{
  "horizontal_flip": true,
  "hidden_act": "star_relu",
  "decay_fraction": 0.3
}
Rows from block 7 of a small self-supervised image encoder, named by matrix and row number. Rows with one number belong to one neuron. Each number is 500 + 40 x the weight over its row's rms, rounded and kept within 0 to 999. All counts start at 0. Numbers have three digits each.
After each neuron's rows are labels from the 100 images, of 14848, where the neuron reaches its highest value: "peak at" is the part of the image that holds the peak. Only what is clearly more common there than usual is listed. The data: Sentinel-2 satellite tiles (TerraMesh).
# fc1: MLP up (model.blocks.7.mlp.fc1.weight, 576x192), inputs 128-159
# fc2: MLP down (model.blocks.7.mlp.fc2.weight, 192x576, transposed), outputs 128-159

fc1.342:464497491457479612519482524462505544452521543498491506510459577532487504523383519526507469552553
fc2.342:472565501491475435551529464539518426508467499479452433528564478503435549438559552471497529412523
peak at: centre

fc1.269:553525549557521540498523498477471555509533505465469518395519556481482418542421469446561583549483
fc2.269:579503519461560489442541525547513434457490507496498525519566516489535519525527505450446491492522
peak at: centre

fc1.70:525498546563526465565496449498516564524493497461528488540551496490454466434522466450514513497490
fc2.70:480560495533502470527538546497564477525538478486462504491539455463487482516434489491469440492502
peak at: bottom right

fc1.282:468464529522472498546537465448527464513530505514552537523453495543467457538462414473570545572463
fc2.282:476579495511534512559523546495568461483518486484468465538477521518452525537516541434429464493496
peak at: top left

fc1.381:489505463525464463515486497483502560468484528549502516317470470517542440536451415524502472484540
fc2.381:479478476467484527509476579502579447452572454578457464533448499498488564560511548514474438539499
peak at: centre

fc1.217:490552513476468518555504494522449438494522538472487567559555462516454474527467547513548477460494
fc2.217:528527524490503500462533440473470531509499524473544536407502474488515419493437439509577529498484
peak at: centre

fc1.569:489574518455440412554538455512497549507453481539483476553570488451502532455527512496552527431526
fc2.569:525558475551481450533496467414498479517532488459498536435513486581496439492424464538538505505481
peak at: centre

fc1.51:576462514494454430525557476499469471515441497490474442520556469494517453487578511508460503523465
fc2.51:413477502475532555451494584521544528477551503544513534482432498467516512572438476512475447556488
peak at: top right

fc1.521:501484476521435508579484520434504487500487482514512455521475504551514513520440458526510534551449
fc2.521:493585474501505511560509513464567458488509469499468462513456524541475539520509565463454481477516
peak at: bottom left

fc1.144:603451495483456421544531486473485482475499465555462441511590449442478461494542503499469543529479
fc2.144:390476510463528555450496587512534512474544506538514534491413514466507509572434476504488451563479
peak at: top right

fc1.190:434524452520479488508518472455527417527474460467434537482475483471472518451412463525545504469495
fc2.190:565415447499474537462425505477490517479543453532527512487412527515558538513488544557521467541543
peak at: centre

fc1.553:471598516494477494477458516462549511482547505525490553402486497537525502556418515458514452504503
fc2.553:491442494448481506471498515547498441460498488537472465539470500431486568493554559511497513478539
peak at: centre

fc1.454:591457472542527479488455473462527534528498494477508465505609471562511426530544515509498505530546
fc2.454:435559479508477520550512560488582493480551458514444472458464490521464529525419521480481457499505
peak at: top right

fc1.201:585590487467460430501487502506509486472452496487442519497595510432519446497567422497516512476514
fc2.201:477555522541551464499546457509468477563489535428546522503507511635462451489485442475488527496479
peak at: centre

fc1.118:506534532494488584490514536476549469461491507543491552428451577568523531507434499467560470529546
fc2.118:459496458528462423483538489505507401526515470503477459583524434474491536445528528537517483451484
peak at: centre

fc1.523:568457562530472448543561422500493495482444474497478476506615486475452490462523512477518543487547
fc2.523:449537516503534496481551575494544500507539506512506533488506464452500460557435456494468440544463
peak at: top right

fc1.318:582437536531512472532537446491514462465490504492476469527554494424484484501548544512506500495460
fc2.318:462447506474545508424536584543512500499524507523526517566478467435513509550506490513462458540501
peak at: top right

fc1.309:494512538502521478451576464494460478493509566476465545460585536521507493483496477482481523541496
fc2.309:495499537457529559490492507513497577446499528506476549397469511424529516525503499475485501533533
peak at: centre

fc1.365:472579518474461524585528471532486524448493485569516538420521488469484492491433512504562522528510
fc2.365:506551434512454473553502524422572497505573440545479491468494479561494463522446484530513447509476
peak at: centre

fc1.202:557448545499513426514511510543554472455477460498431507561631448461511530527519497493477527501518
fc2.202:381477511493533536438509545480497558511530527511568562490422479454516471548440461513496469551446
peak at: top right