{"crop_scale_min": 0.2, "color_jitter": 0.4, "arch": "coatnet", "norm": "layernorm", "activation": "star_relu", "fused_qkv": false, "layer_scale_init": 1.0, "drop_path": 0.15, "residual_init": "scaled_by_depth", "grad_clip": 3.0, "epochs": 10.6, "lr_schedule": "wsd", "decay_fraction": 0.3, "weight_decay": 0.3}
Rows from block 4 of a small self-supervised image encoder, named by matrix and row number. Rows with one number belong to one neuron. Each number is 128 + 32 x the weight over its row's rms, rounded and kept within 0 to 255. All counts start at 0.
After each neuron's rows are labels from the 100 images, of 14848, where the neuron reaches its highest value: "strongest on" is what is common among them; "peak on" is the class under the peak. Only what is clearly more common there than usual is listed. The data: Sentinel-2 satellite tiles (TerraMesh).
# fc1: MLP up (model.blocks.4.mlp.fc1.weight, 576x192), inputs 64-127
# fc2: MLP down (model.blocks.4.mlp.fc2.weight, 192x576, transposed), outputs 64-127

fc1.135 [ 83 161  92 177 142  93 146 172 124 153  93  89 118  83 107 185 114  89 121  99 186 142 141 181 113  94  62 128 117 119 112 107 117 185 112 103 112  87 117  83 166 164 110 112  75  95  79 118  74 111 173 152 138 173 111 128  89 159 108 108  81  94 125 102]
fc2.135 [139  90 124 100 125 152 126 148  97 167  91  91 118 140 142 145 174 150 101  80  97 136 164  97 140 163  86 166  97 182 145 158 154  85 124 137 136 136 114 102  69  94  94  86 104 108 147 128 134 120 104 106 132 128  86 153 192 134 155 149 121 150 152  81]
strongest on: main land cover: trees
peak on: trees

fc1.47 [ 66 146 104 100 110 138 158 165 112  70 118 149 172 110 113 182 107 119 112 118 126  94  75 146  83 160  78 127  92 158 112 176 121 139 136 157 166 109 104 153  78 122 118  76  79 112 116 169 157 109 169 151 137  91 137 106 145 136 133 130 109 176 189 129]
fc2.47 [145 140 126 187 157  77  92 142  67 112  92  77  99  57 115 113  95  97 154 102 151 113 139 133  49 156 106 124 104 132 111 153 109 154 181 184 118  98 119 147  92 166  69 108 133  80 121 126 118 143 185 194 140 111 150 125 135 165  92 111 115 178 100 111]
strongest on: flooded vegetation; main land cover: water
peak on: water

fc1.236 [151 112 123 187 103 123 134 104 145  80  81  86 159  72 139 192  75 108 113 143 132 129  83 142  42 138 113 119  90 113  83 118 137 181 120 167 127 135  85 201 124 136  81  70 107 105 137  94 121  91 144 180 155 120 117 121  95 105 112 149 106 171 122 133]
fc2.236 [124 114 138 158 157 110 116 147 158  79  84  77 123  87 129  65 114 114 139 121 138 128 134  77 107  99  99 150  85 145 121 125 114 145 150  82  98 111  95 136  63 146  78  94 138 225 143 151 162 148 158 162 144 154 142 128 144 170 107 150 116 132 106 112]
strongest on: built area; main land cover: trees
peak on: trees

fc1.312 [142 151 101 107 111 156  64 112 146  99 155 111 119 144 151 137 108 121 178 128 136 104 128 137 107 174  74 144 133 145 120 164 102 170 109 132 160 105  86 120 107 152 130 102 119 160 114 142 122 149 139 118 154 167 120  98 140 133 108 111 136 135 131 139]
fc2.312 [ 94 154 117  63 176 136 139 137 115 121  88 101 102 173 154 111 142 127 162 153 131 110 176 119 143 113 156  71 167 110 120 123 142  96  81 132 127 135 133  87 102 137 132 139 146 160 116  99 109 146  78 150 154 167  98 129 134 158 131 152 103 131 102 113]
strongest on: water; main land cover: water; clouds
peak on: water

fc1.563 [186 157 130 184 115 159 112 193 131 128 165 117 129 100  99 111 115 163  86 101  99 110  69 142 117 138 131 202  54 133 174 139 141 151 143 163 128 132 115 161 105 170 130  99 140  44 163 168 138 107 184 110 115 148 144 181 187 125 115 184 110 136 114  58]
fc2.563 [129 101  71  77 164 129 122 162 153  93 116 164 148 149 181 121 155 135  92 122  99  97 148 116 175 142 144 130 124 165 121 190 166  55 152 102 119 182 147  40 132 143  34 106  93 140 147 199 162 129 127 105 135 143  64 108 183 144 174 164  82 107 146 147]
strongest on: snow or ice; main land cover: snow or ice
peak on: snow or ice

fc1.158 [ 89 163 152 144 138 104 135 113 123 134 118  77  82 108 151 183 117 110 155 100 172 106 116 107  56 128  96 171 110 158 161 177  73 134 218 102  80 148 148 182  90 175 133 123 127 137  92 167 111 102 163 185 142 130 119 103 101 155 154 143 141 174 172  87]
fc2.158 [160 130 156 145 116 106 164 136 103 117  69  86 118 138 111  45 134 158 110 168 130 156 148  55 123 106 144 151 119 140 150 128 101 134 171 125 111 119 122 173  85 111 150 110 158 183 163  78 154 143 117 114 114 163 151 129 132 170 105 153 140 174  75 107]
strongest on: main land cover: water
peak on: trees; water

fc1.200 [171 104 192 166  82 110 102 149 145  84 102  87  85  97  91 112  99 152  85 139 108 127 114 148  68 137  93 133 110 129 112 153  78 179 134 135 120  91 144 144  71 154 171 139 117  89 120  82 181 158 130 119  75 137 127 149  97 175 154  89 134 171 117  69]
fc2.200 [204 110 116 133 134 112 118 177 106  92  73 101 119 148 154 119 114 149  88 110 132 144 155 102 142 110 138 150  95 120 129 174 116 131 162 119  79 127 166 126 112 117  74 102 116 135 154 141 140 153 177 143 148  87 136 131 161 187 123 168 100 137  99 146]
strongest on: main land cover: water
peak on: water

fc1.321 [109 127 168 100 103 125 144 134 129  74 143 119  97 121  81 143 173  84 150 104 100 101 131 126 190 117  58 144 170 182 154 132 136 167 129  87 185  63 190  75 151 101 165 106 106 138 101 144 134 112  88 151  66 182  82 119 118 133  81 115 129 127 126  98]
fc2.321 [184 143 159 182 169 104 118 129 121 146  92  77  52 136 121  97 123 134 162 127 151 150 174 104  81 109 111 135  74  98 129 116  89 186 123 161  91  75  99 119  83 126  83 125 152 107 141 131 135 187 133 111 128 164 163 160 100 139 113 102 148 128  78 142]
strongest on: water; main land cover: water; clouds
peak on: clouds; water

fc1.3 [123 172 130 153 133 141 119 115 110 123 142  84 116 112 131  91  92  55 118 125 145  94 131 173 120 166  92 107 146 153  90 109 148 118 145 111 109 104  84 167 141 156 161 107  77 105 139  82 204 153 142 101 171 203 148 135 140 140 168 109 109  92 150 100]
fc2.3 [117 176 106 158 177 129 120 121 146 125 120 136  78 118 127 136  60  74 134  65 196 104 146 124 119  97 122 113 108  90  82 154 109 139 113  92 123 103 110  73 120 175  62 122 142 139  95 140 139 160 140 117 163 154 168  75 112 150 133 132  80 111 119 186]
strongest on: clouds; main land cover: trees; main land cover: water
peak on: clouds

fc1.174 [140 162 147 177  75 126 121 146 180  96 119 127 158  95 135  99 147  95 140 113 111 149 140 125  79 128 116 159 131 145 142 169  62 158 194 146  91 134 142 125  80 114 146  88  95 106  99 119 124 162 180 152  79 165 159 172 158 128 173 186 156 160 121 149]
fc2.174 [170 122  87  93 171  98 133 155  84 104 104 157  92 195 154 111 148 149  89 161  99 113 152  87 180 132 165  95 118 118 133 170 144  87 157 103 151 140 171  82  92 122  97 142 139 126 131 208 168 126 109  88 160 170  98 121 171 192 141 115  74 144  78 135]
strongest on: main land cover: water
peak on: water

fc1.514 [150 157 108 119 149 169 107 138  93  88 118  88 117  79 160 173  95 126 125 170 116  81 115  94  59 179  67 118  73 148 119 129 144 110 118 175 150 129  91 153  80 107 162 126  89  70 168 124  95 151 170 130 130 102 107 132 181 156  90 109 144 218 140 113]
fc2.514 [120  69  85  91 190 138 135 156 120  87  85 107 133  88 186 113 170 157 117 118  85 116 152  94 189 122 162 105 142 157 129 137 153  61 147  78 140 162 127 126 111 116  76 115 102 137 127 131 152 148 131 188 119  87  81 137 156  99 149 161  94 145 106 154]
strongest on: snow or ice; main land cover: snow or ice
peak on: snow or ice

fc1.115 [ 92 105  88 126 173  87 144 188 152 152  77 117 133  84 137 102 124 118  78 162  96 117 141 128  84 144  67  88  58  88 118 148 170 182 156 158 172 119 129 152 126 138 133 162 152  97 123 159 119 173  92  78 152 115  94  97 135 156 112 136  81 150 175 135]
fc2.115 [149  80 114  93 109 166 117 157 123 178  82 103 156 188 138 120 160 155  89 138  75 117 189  87 145 159 111 148  83 168 141 151 165  98  99 159 134 140 117 155 102 112 120 130 146 100 170  83 105 106  96 129 153 120  75 149 200 124 145 192 117 141 124  74]
strongest on: built area; main land cover: built area
peak on: built area

fc1.25 [110  96 107 148 118 117 107  90 110 180 172 144 158 138 108 111 123 127 114 126  98 110 126 138 109 153 107 150  95 147 107 104 138  88 135 164 157 162 106 105 150 125 151 160 114 135 114 110 117 119  80  90 115 201 125  86 162  71 170 114 125 113 160 133]
fc2.25 [147 127 107 146 179 106 153 142 175 117 125 189 122 104 146 111 119 119 131 156 134 103 124  84 176  91 183 107 151 114 117 145 144 108 186  74 142 153 135 106 139 141  77 174 151 133 111 168 157 146 107  93 137 143 145  96 112 125 134 122 109 145  95 170]
strongest on: clouds; main land cover: clouds
peak on: clouds

fc1.392 [141 178 155 169 126 155 116 142 117 112 124  91 102 109 141 129 109 128 165 132 170  71 165 164 111  93 139 161  45 100 126  90 147 189 137 176  93 146  86 162 144 174 157  61  73  77 137 154 185 158 136 139 173 129 146 125 161 184  97 115 113 167 108  91]
fc2.392 [132 104 114  87 116 137 105 151  84 153 101 108 126 149 136 154 155 166 103  69  76 106 159 143 116 173 102 115 173 178 112 143 169  69 102 144 136 124 137 126  92 125 123  94 121 153 116  55 135 131 117 134 141 112  65 132 209 115 152 176 123 124 158  94]
strongest on: main land cover: trees
peak on: trees

fc1.132 [180 115 157 191 122 148 144 157 167 135 110  97  93  64 125 156 135 155  73 132 186 162  89 142  96 141 106 124  62 153 155 174 149 151 167 145 132  69 149 160 124 171 134  60 128  77 175 124 126  98 167 160  83 166 137 104 122 118 130 102 143 115 120  82]
fc2.132 [160 117 150 116 156  97 156 130 113 114  97  99 111 121 126  66 150 156 135 165  99 147 132  66 133  90 146 116 135 143 164 139 103 118 161  86 117 125 148 152  55  94 114 124 148 210 153  89 200 153 134 187 116 164 109 149 146 119 123 140 146 184  92 127]
strongest on: main land cover: water
peak on: water

fc1.566 [ 92 111 124 161  89 153 163 159 132 133 137 129 131 108  91 192 129  91 144 118 204  91 152 159  82 161  85 158  61 122  79  89 100 104 167 140 165 109 116  95  92 113  86 127 108 107  97 136  84 121 123 159 179 119 170 138 163 162 120 182 112 159 177  98]
fc2.566 [130  89 131 140 117 138 114 151  89 154  79  81 114 147 146 139 164 172 131  68  90 145 160 102 125 146  88 142  73 171 137 148 137 121 122 123 127 156 103 138  45  99  82  91 109 176 166  52 134 130  94 141 126 141  88 135 208 115 147 180 125 139 104  91]
strongest on: trees; built area; main land cover: trees
peak on: trees

fc1.349 [116 149 129 202 107 153  91 154  95 153 158 105  92 136 128 104 129  83 148 143 155 134 113 137 105 146  59 147 145 148 119 138  82 136 154 142  83  98 111 109 106 128  86  66 133 136  87  95 101 134 136  78 152 162 147  94 118 131 137 119 123 102 101  99]
fc2.349 [150 124 120  43 128 159 118 107 104 138 118  91 132 192 152 119 189 137 114 126  98 119 153 144 123 139 116 114 143 185 144 117 170  79 115 145 158 130 116  65 115 115 153 127 124 150 146  82 118  99  59 120 124 147  65 132 211 154 125 166 130 119 142  80]
strongest on: clouds; main land cover: water
peak on: water

fc1.114 [140 185 158 170 107 114 131  96 122 102  98 120 141 110 133  95 117 151 156 121 161 148 101 157  92 159  97 116 146 117 128 122 159 174 188 108 189 132 161 187 130 113 122 130 101  82 140 126  96  81 142 116 179 106 150 157 120 111 173 165  89 119 102 130]
fc2.114 [128 123 129  91 152 143 142 112 107 172  91 126 109 196 127 137 163 149 105  97  77 104 139  86 170 109  67 154  79 140 140 142 127 104 133 114 124 119 104  91  93 108 124 115 119 119 145 163 129 125 105 102 150 174  88 138 165 157 159 156 122 152 140  75]
strongest on: main land cover: trees
peak on: trees

fc1.255 [108 105 134 119 116 133 155 119 118 115 135 129 163 114 161 149  91 129  91  81 156 142 104 168  97 147  98 150 135 144 145 152 183 122 164 133 123 134 137 116 143 166  91  89  98  44  81 218 111 121 159 149 123 137 113 130 141 161 182 129  82 192 173 133]
fc2.255 [124 113 133 175 159 117 112 154 109 109  66  58 124  63 131 135 127 130 124 107 123 118 152  94  90 153 124 114 104 143 138 133 145 115 196 185 129 134  93 198  58 135  77 112 128  60 136 128 120 127 159 227 131  72 116 135 172 149 124 143 121 205 120 106]
strongest on: snow or ice; main land cover: snow or ice
peak on: snow or ice

fc1.215 [157 138 124 159  97 132 130 120 159 145 181 159 157 164 115 172  74 136 130 104 167 152  90 150 147  99  68 203  80 138 158 135 125 155 120 117 115 102 119 110 157 139 126  43  91 108 140  83 102 105 174  84  99 123 129 131 100 124 163 141 118 101 148 134]
fc2.215 [112 144 173 129 131 133 182  65 126  85 188 190 137 119  62 116 107  94 160 141 132 128  83  94 135  87 135 118 159 135 140  80 135 153 142 116 150 123 161  94 132 127 168 143 150 154  97 148 138 101 107  90  96 145 155 115 111 142 104  68 153 131 133 108]
strongest on: snow or ice; main land cover: snow or ice; main land cover: water
peak on: water; snow or ice

fc1.521 [119 134  80 103 122 143  57 119 131 123 133  99 111 132 146  98 114  62 123 120 155  83 157 180 107 170  88  91 114 115  76 153 115 149 101 145 123 100 141 130 137 178 123 119 128 117 108 137 112 107 104 130 132 148 111 116 129 156 101 124 113 107 102 123]
fc2.521 [ 92 150 105 148 160 198 102 127 176 105 116  98 114 123 144 107 100 104 177 110 163 108 157  80 137 112  97 138 100 116  98 112 126 148 132  42 136 120  49 108  93 162 122 110 134 194 137 123 151 126  94 134 157 168 143  85 120 125 137 159 116  76 118 158]
strongest on: built area
peak on: built area

fc1.488 [117 126 132 158 117 117 157 119 141 136 168 109 149  98 112 182 114 129  77  93 146 120  74 123  75 123 101 142  65 132 146 101 107 163 146 141 145  70 102 202  87 142 111 106 129  75 121 108  92 157 123 152 112 101 102 132 102 140 130  98 102 139 139  83]
fc2.488 [106 105 114 107 139 120 160 119 162 136 127 153 170 158 110 139 133 114  81  85 120  83  80 156 155 163 163 121 173 173 122 148 166  64 127  87 145 171 144 103 104 133 109  60  75 163 113 197 131  94 120 134 118 146 103 118 167 145 195 143 107 103 144 115]
strongest on: main land cover: trees; main land cover: water
peak on: trees; water

fc1.22 [178  85  88 163  92 136  88 185 167 140 111 102 146 120 145 158 117 147  78 110 145 103 120 113 120 187 131 107  78 112 143 148 159 125 193 177 116 147 100 212 146 117 126 120  71  69 169 106  93 121 145  96 146 105 112 135 163  62 178 154 113 157 160 154]
fc2.22 [177 100  69 157 140 110  72 202 124 103  70 113  98  84 186 122 108 137 106  97 143 130 142 112 107 144  91 152  83 114 103 173  90 133 141 107  94 119 109 172 125 143  90  98  92 107 160  64 132 181 175 182 168  99 125 134 120 135 131 180  83 136 111 162]
strongest on: crops
peak on: crops

fc1.169 [ 91 124 118 161  97 157 113  90 131 135 124 145 114 121 130 110 160  99 115 138 136 132 115 111  93 171 103 134 111 153 109 106 116  99 122 137 155 126  67 154 123 141 157 101 131  92 115 146 112 128  96  87 137 154 121 126 144 127 140  86 145 104 122 110]
fc2.169 [138 149 114 135 185 132 146 143 154 126 103 146 107 112 145 115 113 107 135 128 139  79 141  97 150  89 167  92 132 107  98 148 155  98 169  97 164 140 128  93 110 150  53 182 168 118  93 157 161 161 101  87 161 147 134  68 138 137 122 139  93 142 106 148]
strongest on: clouds; main land cover: clouds
peak on: clouds

fc1.74 [160 129 124 104  85 134  93 110 116  83 129 101 153 153 105 108 125 154 139 111 160 115 128 147  98 104  75 194 119 115 107 160  79 147 132 126 109  93 144 105 143 112  90  92  83  22 134 135  96 151 140 108 122  72  85 193 175 174  81 113 140 152 154  87]
fc2.74 [ 43 121 113 151 132 128 114 131 121  72 102 149 127 106 145 115 128 113 125  99 143 155 121 149 141 132  73 123 202 138 154 131 108 136 158 126 112 130 146  93 144 116 123  53  93 158 165 120 135 155 147 118 107 171 124 174 124 175 160 144 129 125 119 166]
strongest on: snow or ice; main land cover: snow or ice
peak on: snow or ice

fc1.378 [ 89 159 156 203 125 155 122 108 166 152 180  98 181 133 127 143  87 106 168 125 130 145 114 146 113 148  94 112 109  99 138 108 118 120 186  82 116 104 114 140 121 196 168 111 131 168 148 128  99 151 168 148 150 124 135  95 157 110 132 107 120 126 152  86]
fc2.378 [145  99  90 120 140 141  81 192  92 106  76  83 138 152 169 122 144 139  73 124 109 115 158 129 106 178  75 139  96 155 117 196 164  90 160  97 135 152 147 111  86 121  79  79  92 152 143  76 121 143 138 149 135 137  92 121 198 138 133 188 104 132 143  83]
strongest on: water; built area; main land cover: trees
peak on: trees

fc1.428 [119 172 171 196 139 123 131 115 110 127  72 111 138 105 147 120 128  96  91 132 106 134 148 139 128 135 150 132  70 140 105 118 130 185 125  74 161 137 116 193  78 124 126 131  82 129 109  83 107 109 166 107 105 178 108 102 129 115  94 133 106 146  87 110]
fc2.428 [175  89 111  91 107 137 103 158  73 125  64 100 117 213 149 109 148 158  86 126 103 137 215  81 111 149 134 113  82 128 121 173 132 108  84 141 115 146 139 136 130 117 136 154 143 152 157 142 127 148 114 110 180 158 100 126 192 158 125 169  94 111 108 101]
strongest on: built area
peak on: built area

fc1.5 [ 82 145 157 136 158 171  78 151 165  96 160 113 103  78 130 111 135  70 159  66 116 111 113 135  75 111 115 162  54  96  79 105 171 187 194 167 118 147 107 190 117 131 131 147 134 110 152 126 203 130 172 155 163 115 104  93 112 194 130 120  88 161 109 137]
fc2.5 [185 113  85  93 147  88 100 182  96 139  50 111  74 203 152  85 151 143 106 152  89 119 190  96 169 141 173 131 127 114 107 180 134  79 111 157 115 139 127 105 129 125 139 134 133 131 131 134 114 172 143 129 166 156 104 124 169 119 151 150  80 149  92 116]
strongest on: built area
peak on: built area

fc1.83 [120 145 131 147 140 149 118 139 134 123 164  49 124 126 121 179 107  91 138 162 162 110 132 111  98 102 125 102 113 102  85  76  97 143 163 135 162  63  91 152  99 165 144 114 155 106 133  96 116  86 136 130 110 118 117 117 123  85 104 106 114 160 165  63]
fc2.83 [194 102 111  98 138 171  72 109 103 111 100 114 142 158 170 110 153 120  93 146 101 116 166 111 115 159 128 126 107 182 135 132 182  93 114  63 174 159  83 127 112 110 131 129 124 150 140  65  99 108  85 119 117 149  57 102 197 132 137 202 129 124 128  93]
strongest on: built area; main land cover: trees
peak on: trees

fc1.506 [144 100 138 178 168 100 112  77 173  91  92 135 120 147  79 117  89 163 102 108 118 129 136 121 161  96  92 146  65  97 115 142 159 103 122 153 169  70 124 183  68 146 112 102 124  80  90 149 111 107 179 114 103 147 126 113  82 136  81  95 190 153 176 132]
fc2.506 [100 123 150  90 153 152 172 103 151 128 174 147 141 157  94 173 160 129 102  93 116 117 127 113 138 116  74 139  94 174 146 119 157 105 131 107 162 119 124 114  38  95 102 105 143 134  99 152 173  72  65 129 108 137  80 125 195 120 137  96 152 169 148  64]
strongest on: water; main land cover: water
peak on: water

fc1.379 [146 139 123 196  84 148  97 106 160  93 127 116 146 109 111  95  74 124 135 133 195 122 101 169  84 148  52 144 104 101 133 160  87 133 140 136 123  76 116 134 153 182 119 147  81 144  86 137 121 127 157 109 114 162 143 155 151 168  89 107 100 129 109 139]
fc2.379 [110 111 129  77 140 122 132 147  91 123  78  84 139 186 163 124 145 143 131 135 113 122 152 146 154 144 113 100 152 137 151 132 118 117  35 181 123 150 113 114 128 113 124  87 118 179 146  89  47 132 116 156 149 108  85 139 155 168 128 180 133 115 114 107]
strongest on: clouds
peak on: water

fc1.142 [151 138  94 170 100 146 110 143 147 122 100  94 121  87 160 133 136 146 122 122 111 162 146 172  97 131 104 134  67 141 104  95 131 113 186 152 158 138  83 189  93 148 114 109  95  96 169 101 168 166 122 165  94 125 107 127 117 152 132 136 105 166 154 123]
fc2.142 [119 117  73 161 185 117 133 160 196  88 113 157 117 106 159  98 141 133 101 112 139 127 158  82 181 106  92 170 128 112 105 147 110 143 121  45 122 107 135 118 125 136  92 101 100 117 131 148 163 148 151 131 131 114 130 125 131  86 144 136  96 141  71 153]
strongest on: main land cover: snow or ice
peak on: snow or ice

fc1.286 [ 73 105 106 112 130 132 141 102 111 130 150 122 150 145 142  89 115  84 105 129 109 103 102 109  84 151  94 141 113 143  86  99 160 106 140 114 162 135 122 104 167 142 155 119  94 109 121 115 170 113  84 108 149 207  81  96 142 127 136 108 136  94 176 142]
fc2.286 [124 146 107 152 182 106 155 142 168 114 118 175 105 104 138 124  88  94 123 136 161  91 113  92 162  99 179  88 137  95  94 140 141 101 172 106 146 154 136  98 129 161  68 166 146 139  90 173 163 159 122 128 163 132 164  79 109 128 122 118  94 145  95 175]
strongest on: clouds; main land cover: trees
peak on: clouds

fc1.524 [122 130 185 200 104 177  97 158 165 149 155  96 152  97  75 180 123  92 167 127 176 103  76  89 100 146 113 127 120 117  95  79 102 184 147 101 168  82 119 163 102 162 160 131 139 125 124 101 123 126 118  97 130 149 178 119 104 156 155 162 115 136 158 106]
fc2.524 [158 106 112 114 144 125  77 163 112 100  75  73 122 153 155 125 145 154 103  90  93 118 179  95 116 153 108 119  69 149 131 162 138  95 170 109 133 129 115 175  51 125  99 132 128 162 154 123 169 139 133 150 155 159 106 125 187 201 131 169  97 138 135  86]
strongest on: built area; main land cover: trees
peak on: trees

fc1.560 [133 151  98 101  85 147  97 127 144 107 101 158 103 177 103 115 145  70 130 116 127 115 128 134  63 144  60 168 111 105  68 127  94 123  88 132 109  99 107  99 126 130 109 168 141  99 180 159 167 134 144 118 129 196  86 106 122 150  86 127 151 139 154 153]
fc2.560 [ 72 176 125 124 171 128 137 130 106 140 101 124  93 126 135 102  98 111 193 134 164 116 150 142 136  99 145  63 187  95 120 111 116 141 100 163 133 121 128  93 132 142 134 138 143 133 112  83  98 155 113 134 154 149 161 134 103 143 104 116 114 122  93 153]
strongest on: water; main land cover: water; clouds
peak on: water

fc1.250 [151 100 110 146  85 143 132 115 175 104 161 146 171 122  79 147  89 129 113 102 131 114  88 137 123  97  84 166  83 103 155 148  90 157 112  69  94  99 182 124  90 123 106  25  74 148  90 161 194 143 192 145 135 124 175 114 126 161 167 143 103  84 182 115]
fc2.250 [136 160 166 166 165 106 147  83  88 112 157 166 112  79  79 110  80  67 157 128 156 105  96  98  79  90 119 118 171 124 108 102 114 165 158 131 151 109 153 100 129 166 152 141 144 119  97 130 135 134 126  97 115 152 168  91  96 147  83  50 132 142 117 108]
strongest on: main land cover: water
peak on: water

fc1.143 [172 137 152 126 169 158 169 129 157 119 116 118 104 114 113 106 150 131  90 134 113  91 132 114 139 112  42 151  57 143 102  98 141 132 184 149 116  71 113 173 113 147 131 130 109 161 116  87 130 148 165 158  79 140 125 100  83 167 140  81  85 169 119 151]
fc2.143 [142 112 116  82 136 124 124 118  93 136 104 107 100 190 146 129 175 153  93 103  77 128 172  86 162 156  85 118 115 157 128 155 156  94 148  92 125 120 134 108  66  98 124  77 161 118 138  82 150 116 112 117 157 141  74 126 215 130 114 143 108 182 154  83]
strongest on: main land cover: trees
peak on: trees

fc1.338 [176 125  93 131 119 140  87 188 179  90  79 116 136 106 162  99 119 132 124 153 117  82 127 136 154 193  97 102  90 132 109 140 155 117 138  98 110 161  39 165 142 130 131 124 111 148 128 113 198 160 108 143 178 154  90 130 133 112 164 142  82 101 123 149]
fc2.338 [138 123 107 147 121 103  98 177 108 154  68  55  96  82 163 143 139 153 135  98 127 148 173 105 102 141 110 154  86 109 125 139  83 154 128 176  94 101 113 184  96 125  97 106 115  82 163  96  89 162 156 212 147  49 128 152 121 106 111 153 119 136  99 136]
strongest on: crops; built area; main land cover: crops
peak on: crops

fc1.165 [146 144 134 151  88  73 124 181 104 119 156  96 194 122 140 183 133 106  66 134 124  76  97 157 121 171 100 190 101 153 160 149 136 107 125 130 135 169  75 134  87 185  75  65  79  69 144  91 147  98 194 127 133 133 103 107 133 138 107 117 137 174 170 110]
fc2.165 [133 153 144 169 143 121 139 133 109 112 106  79  80 153 115 136 106 101 143 107 171 117 150  54 154 103  64 161 114 123 117 113  91 171 126  79 133  77 115 151  71 154 117  58 127 163 125  68 170 141 149 168 118 139 136 120 135 156  91  88 122 150  85 103]
strongest on: flooded vegetation
peak on: trees

fc1.383 [114 113 147 113 114 173  89  91 124  66 158 111 143 150 115 184  74 132  82 109 158 115 118 141 142 109 102 127 112 183 164 125  99 105 122 107 152 112 148 199 126 109  94  50 138  83 166 107 177  87 154 127 142 150 174 130 166 130 104 162  99 109 161  77]
fc2.383 [153 110  99  90 176 132 115 136 148 173  99  95 144 138 136 115 145 134 140 127  97  99 150  80 116 142 143 160 146 145 104 148 161 120 136 108 160 175 112 121 104 158 111 120 129 133 126 124 139 134 116 120 149 155  86 100 191 121 145 109  75 125 133 129]
strongest on: snow or ice; main land cover: snow or ice
peak on: snow or ice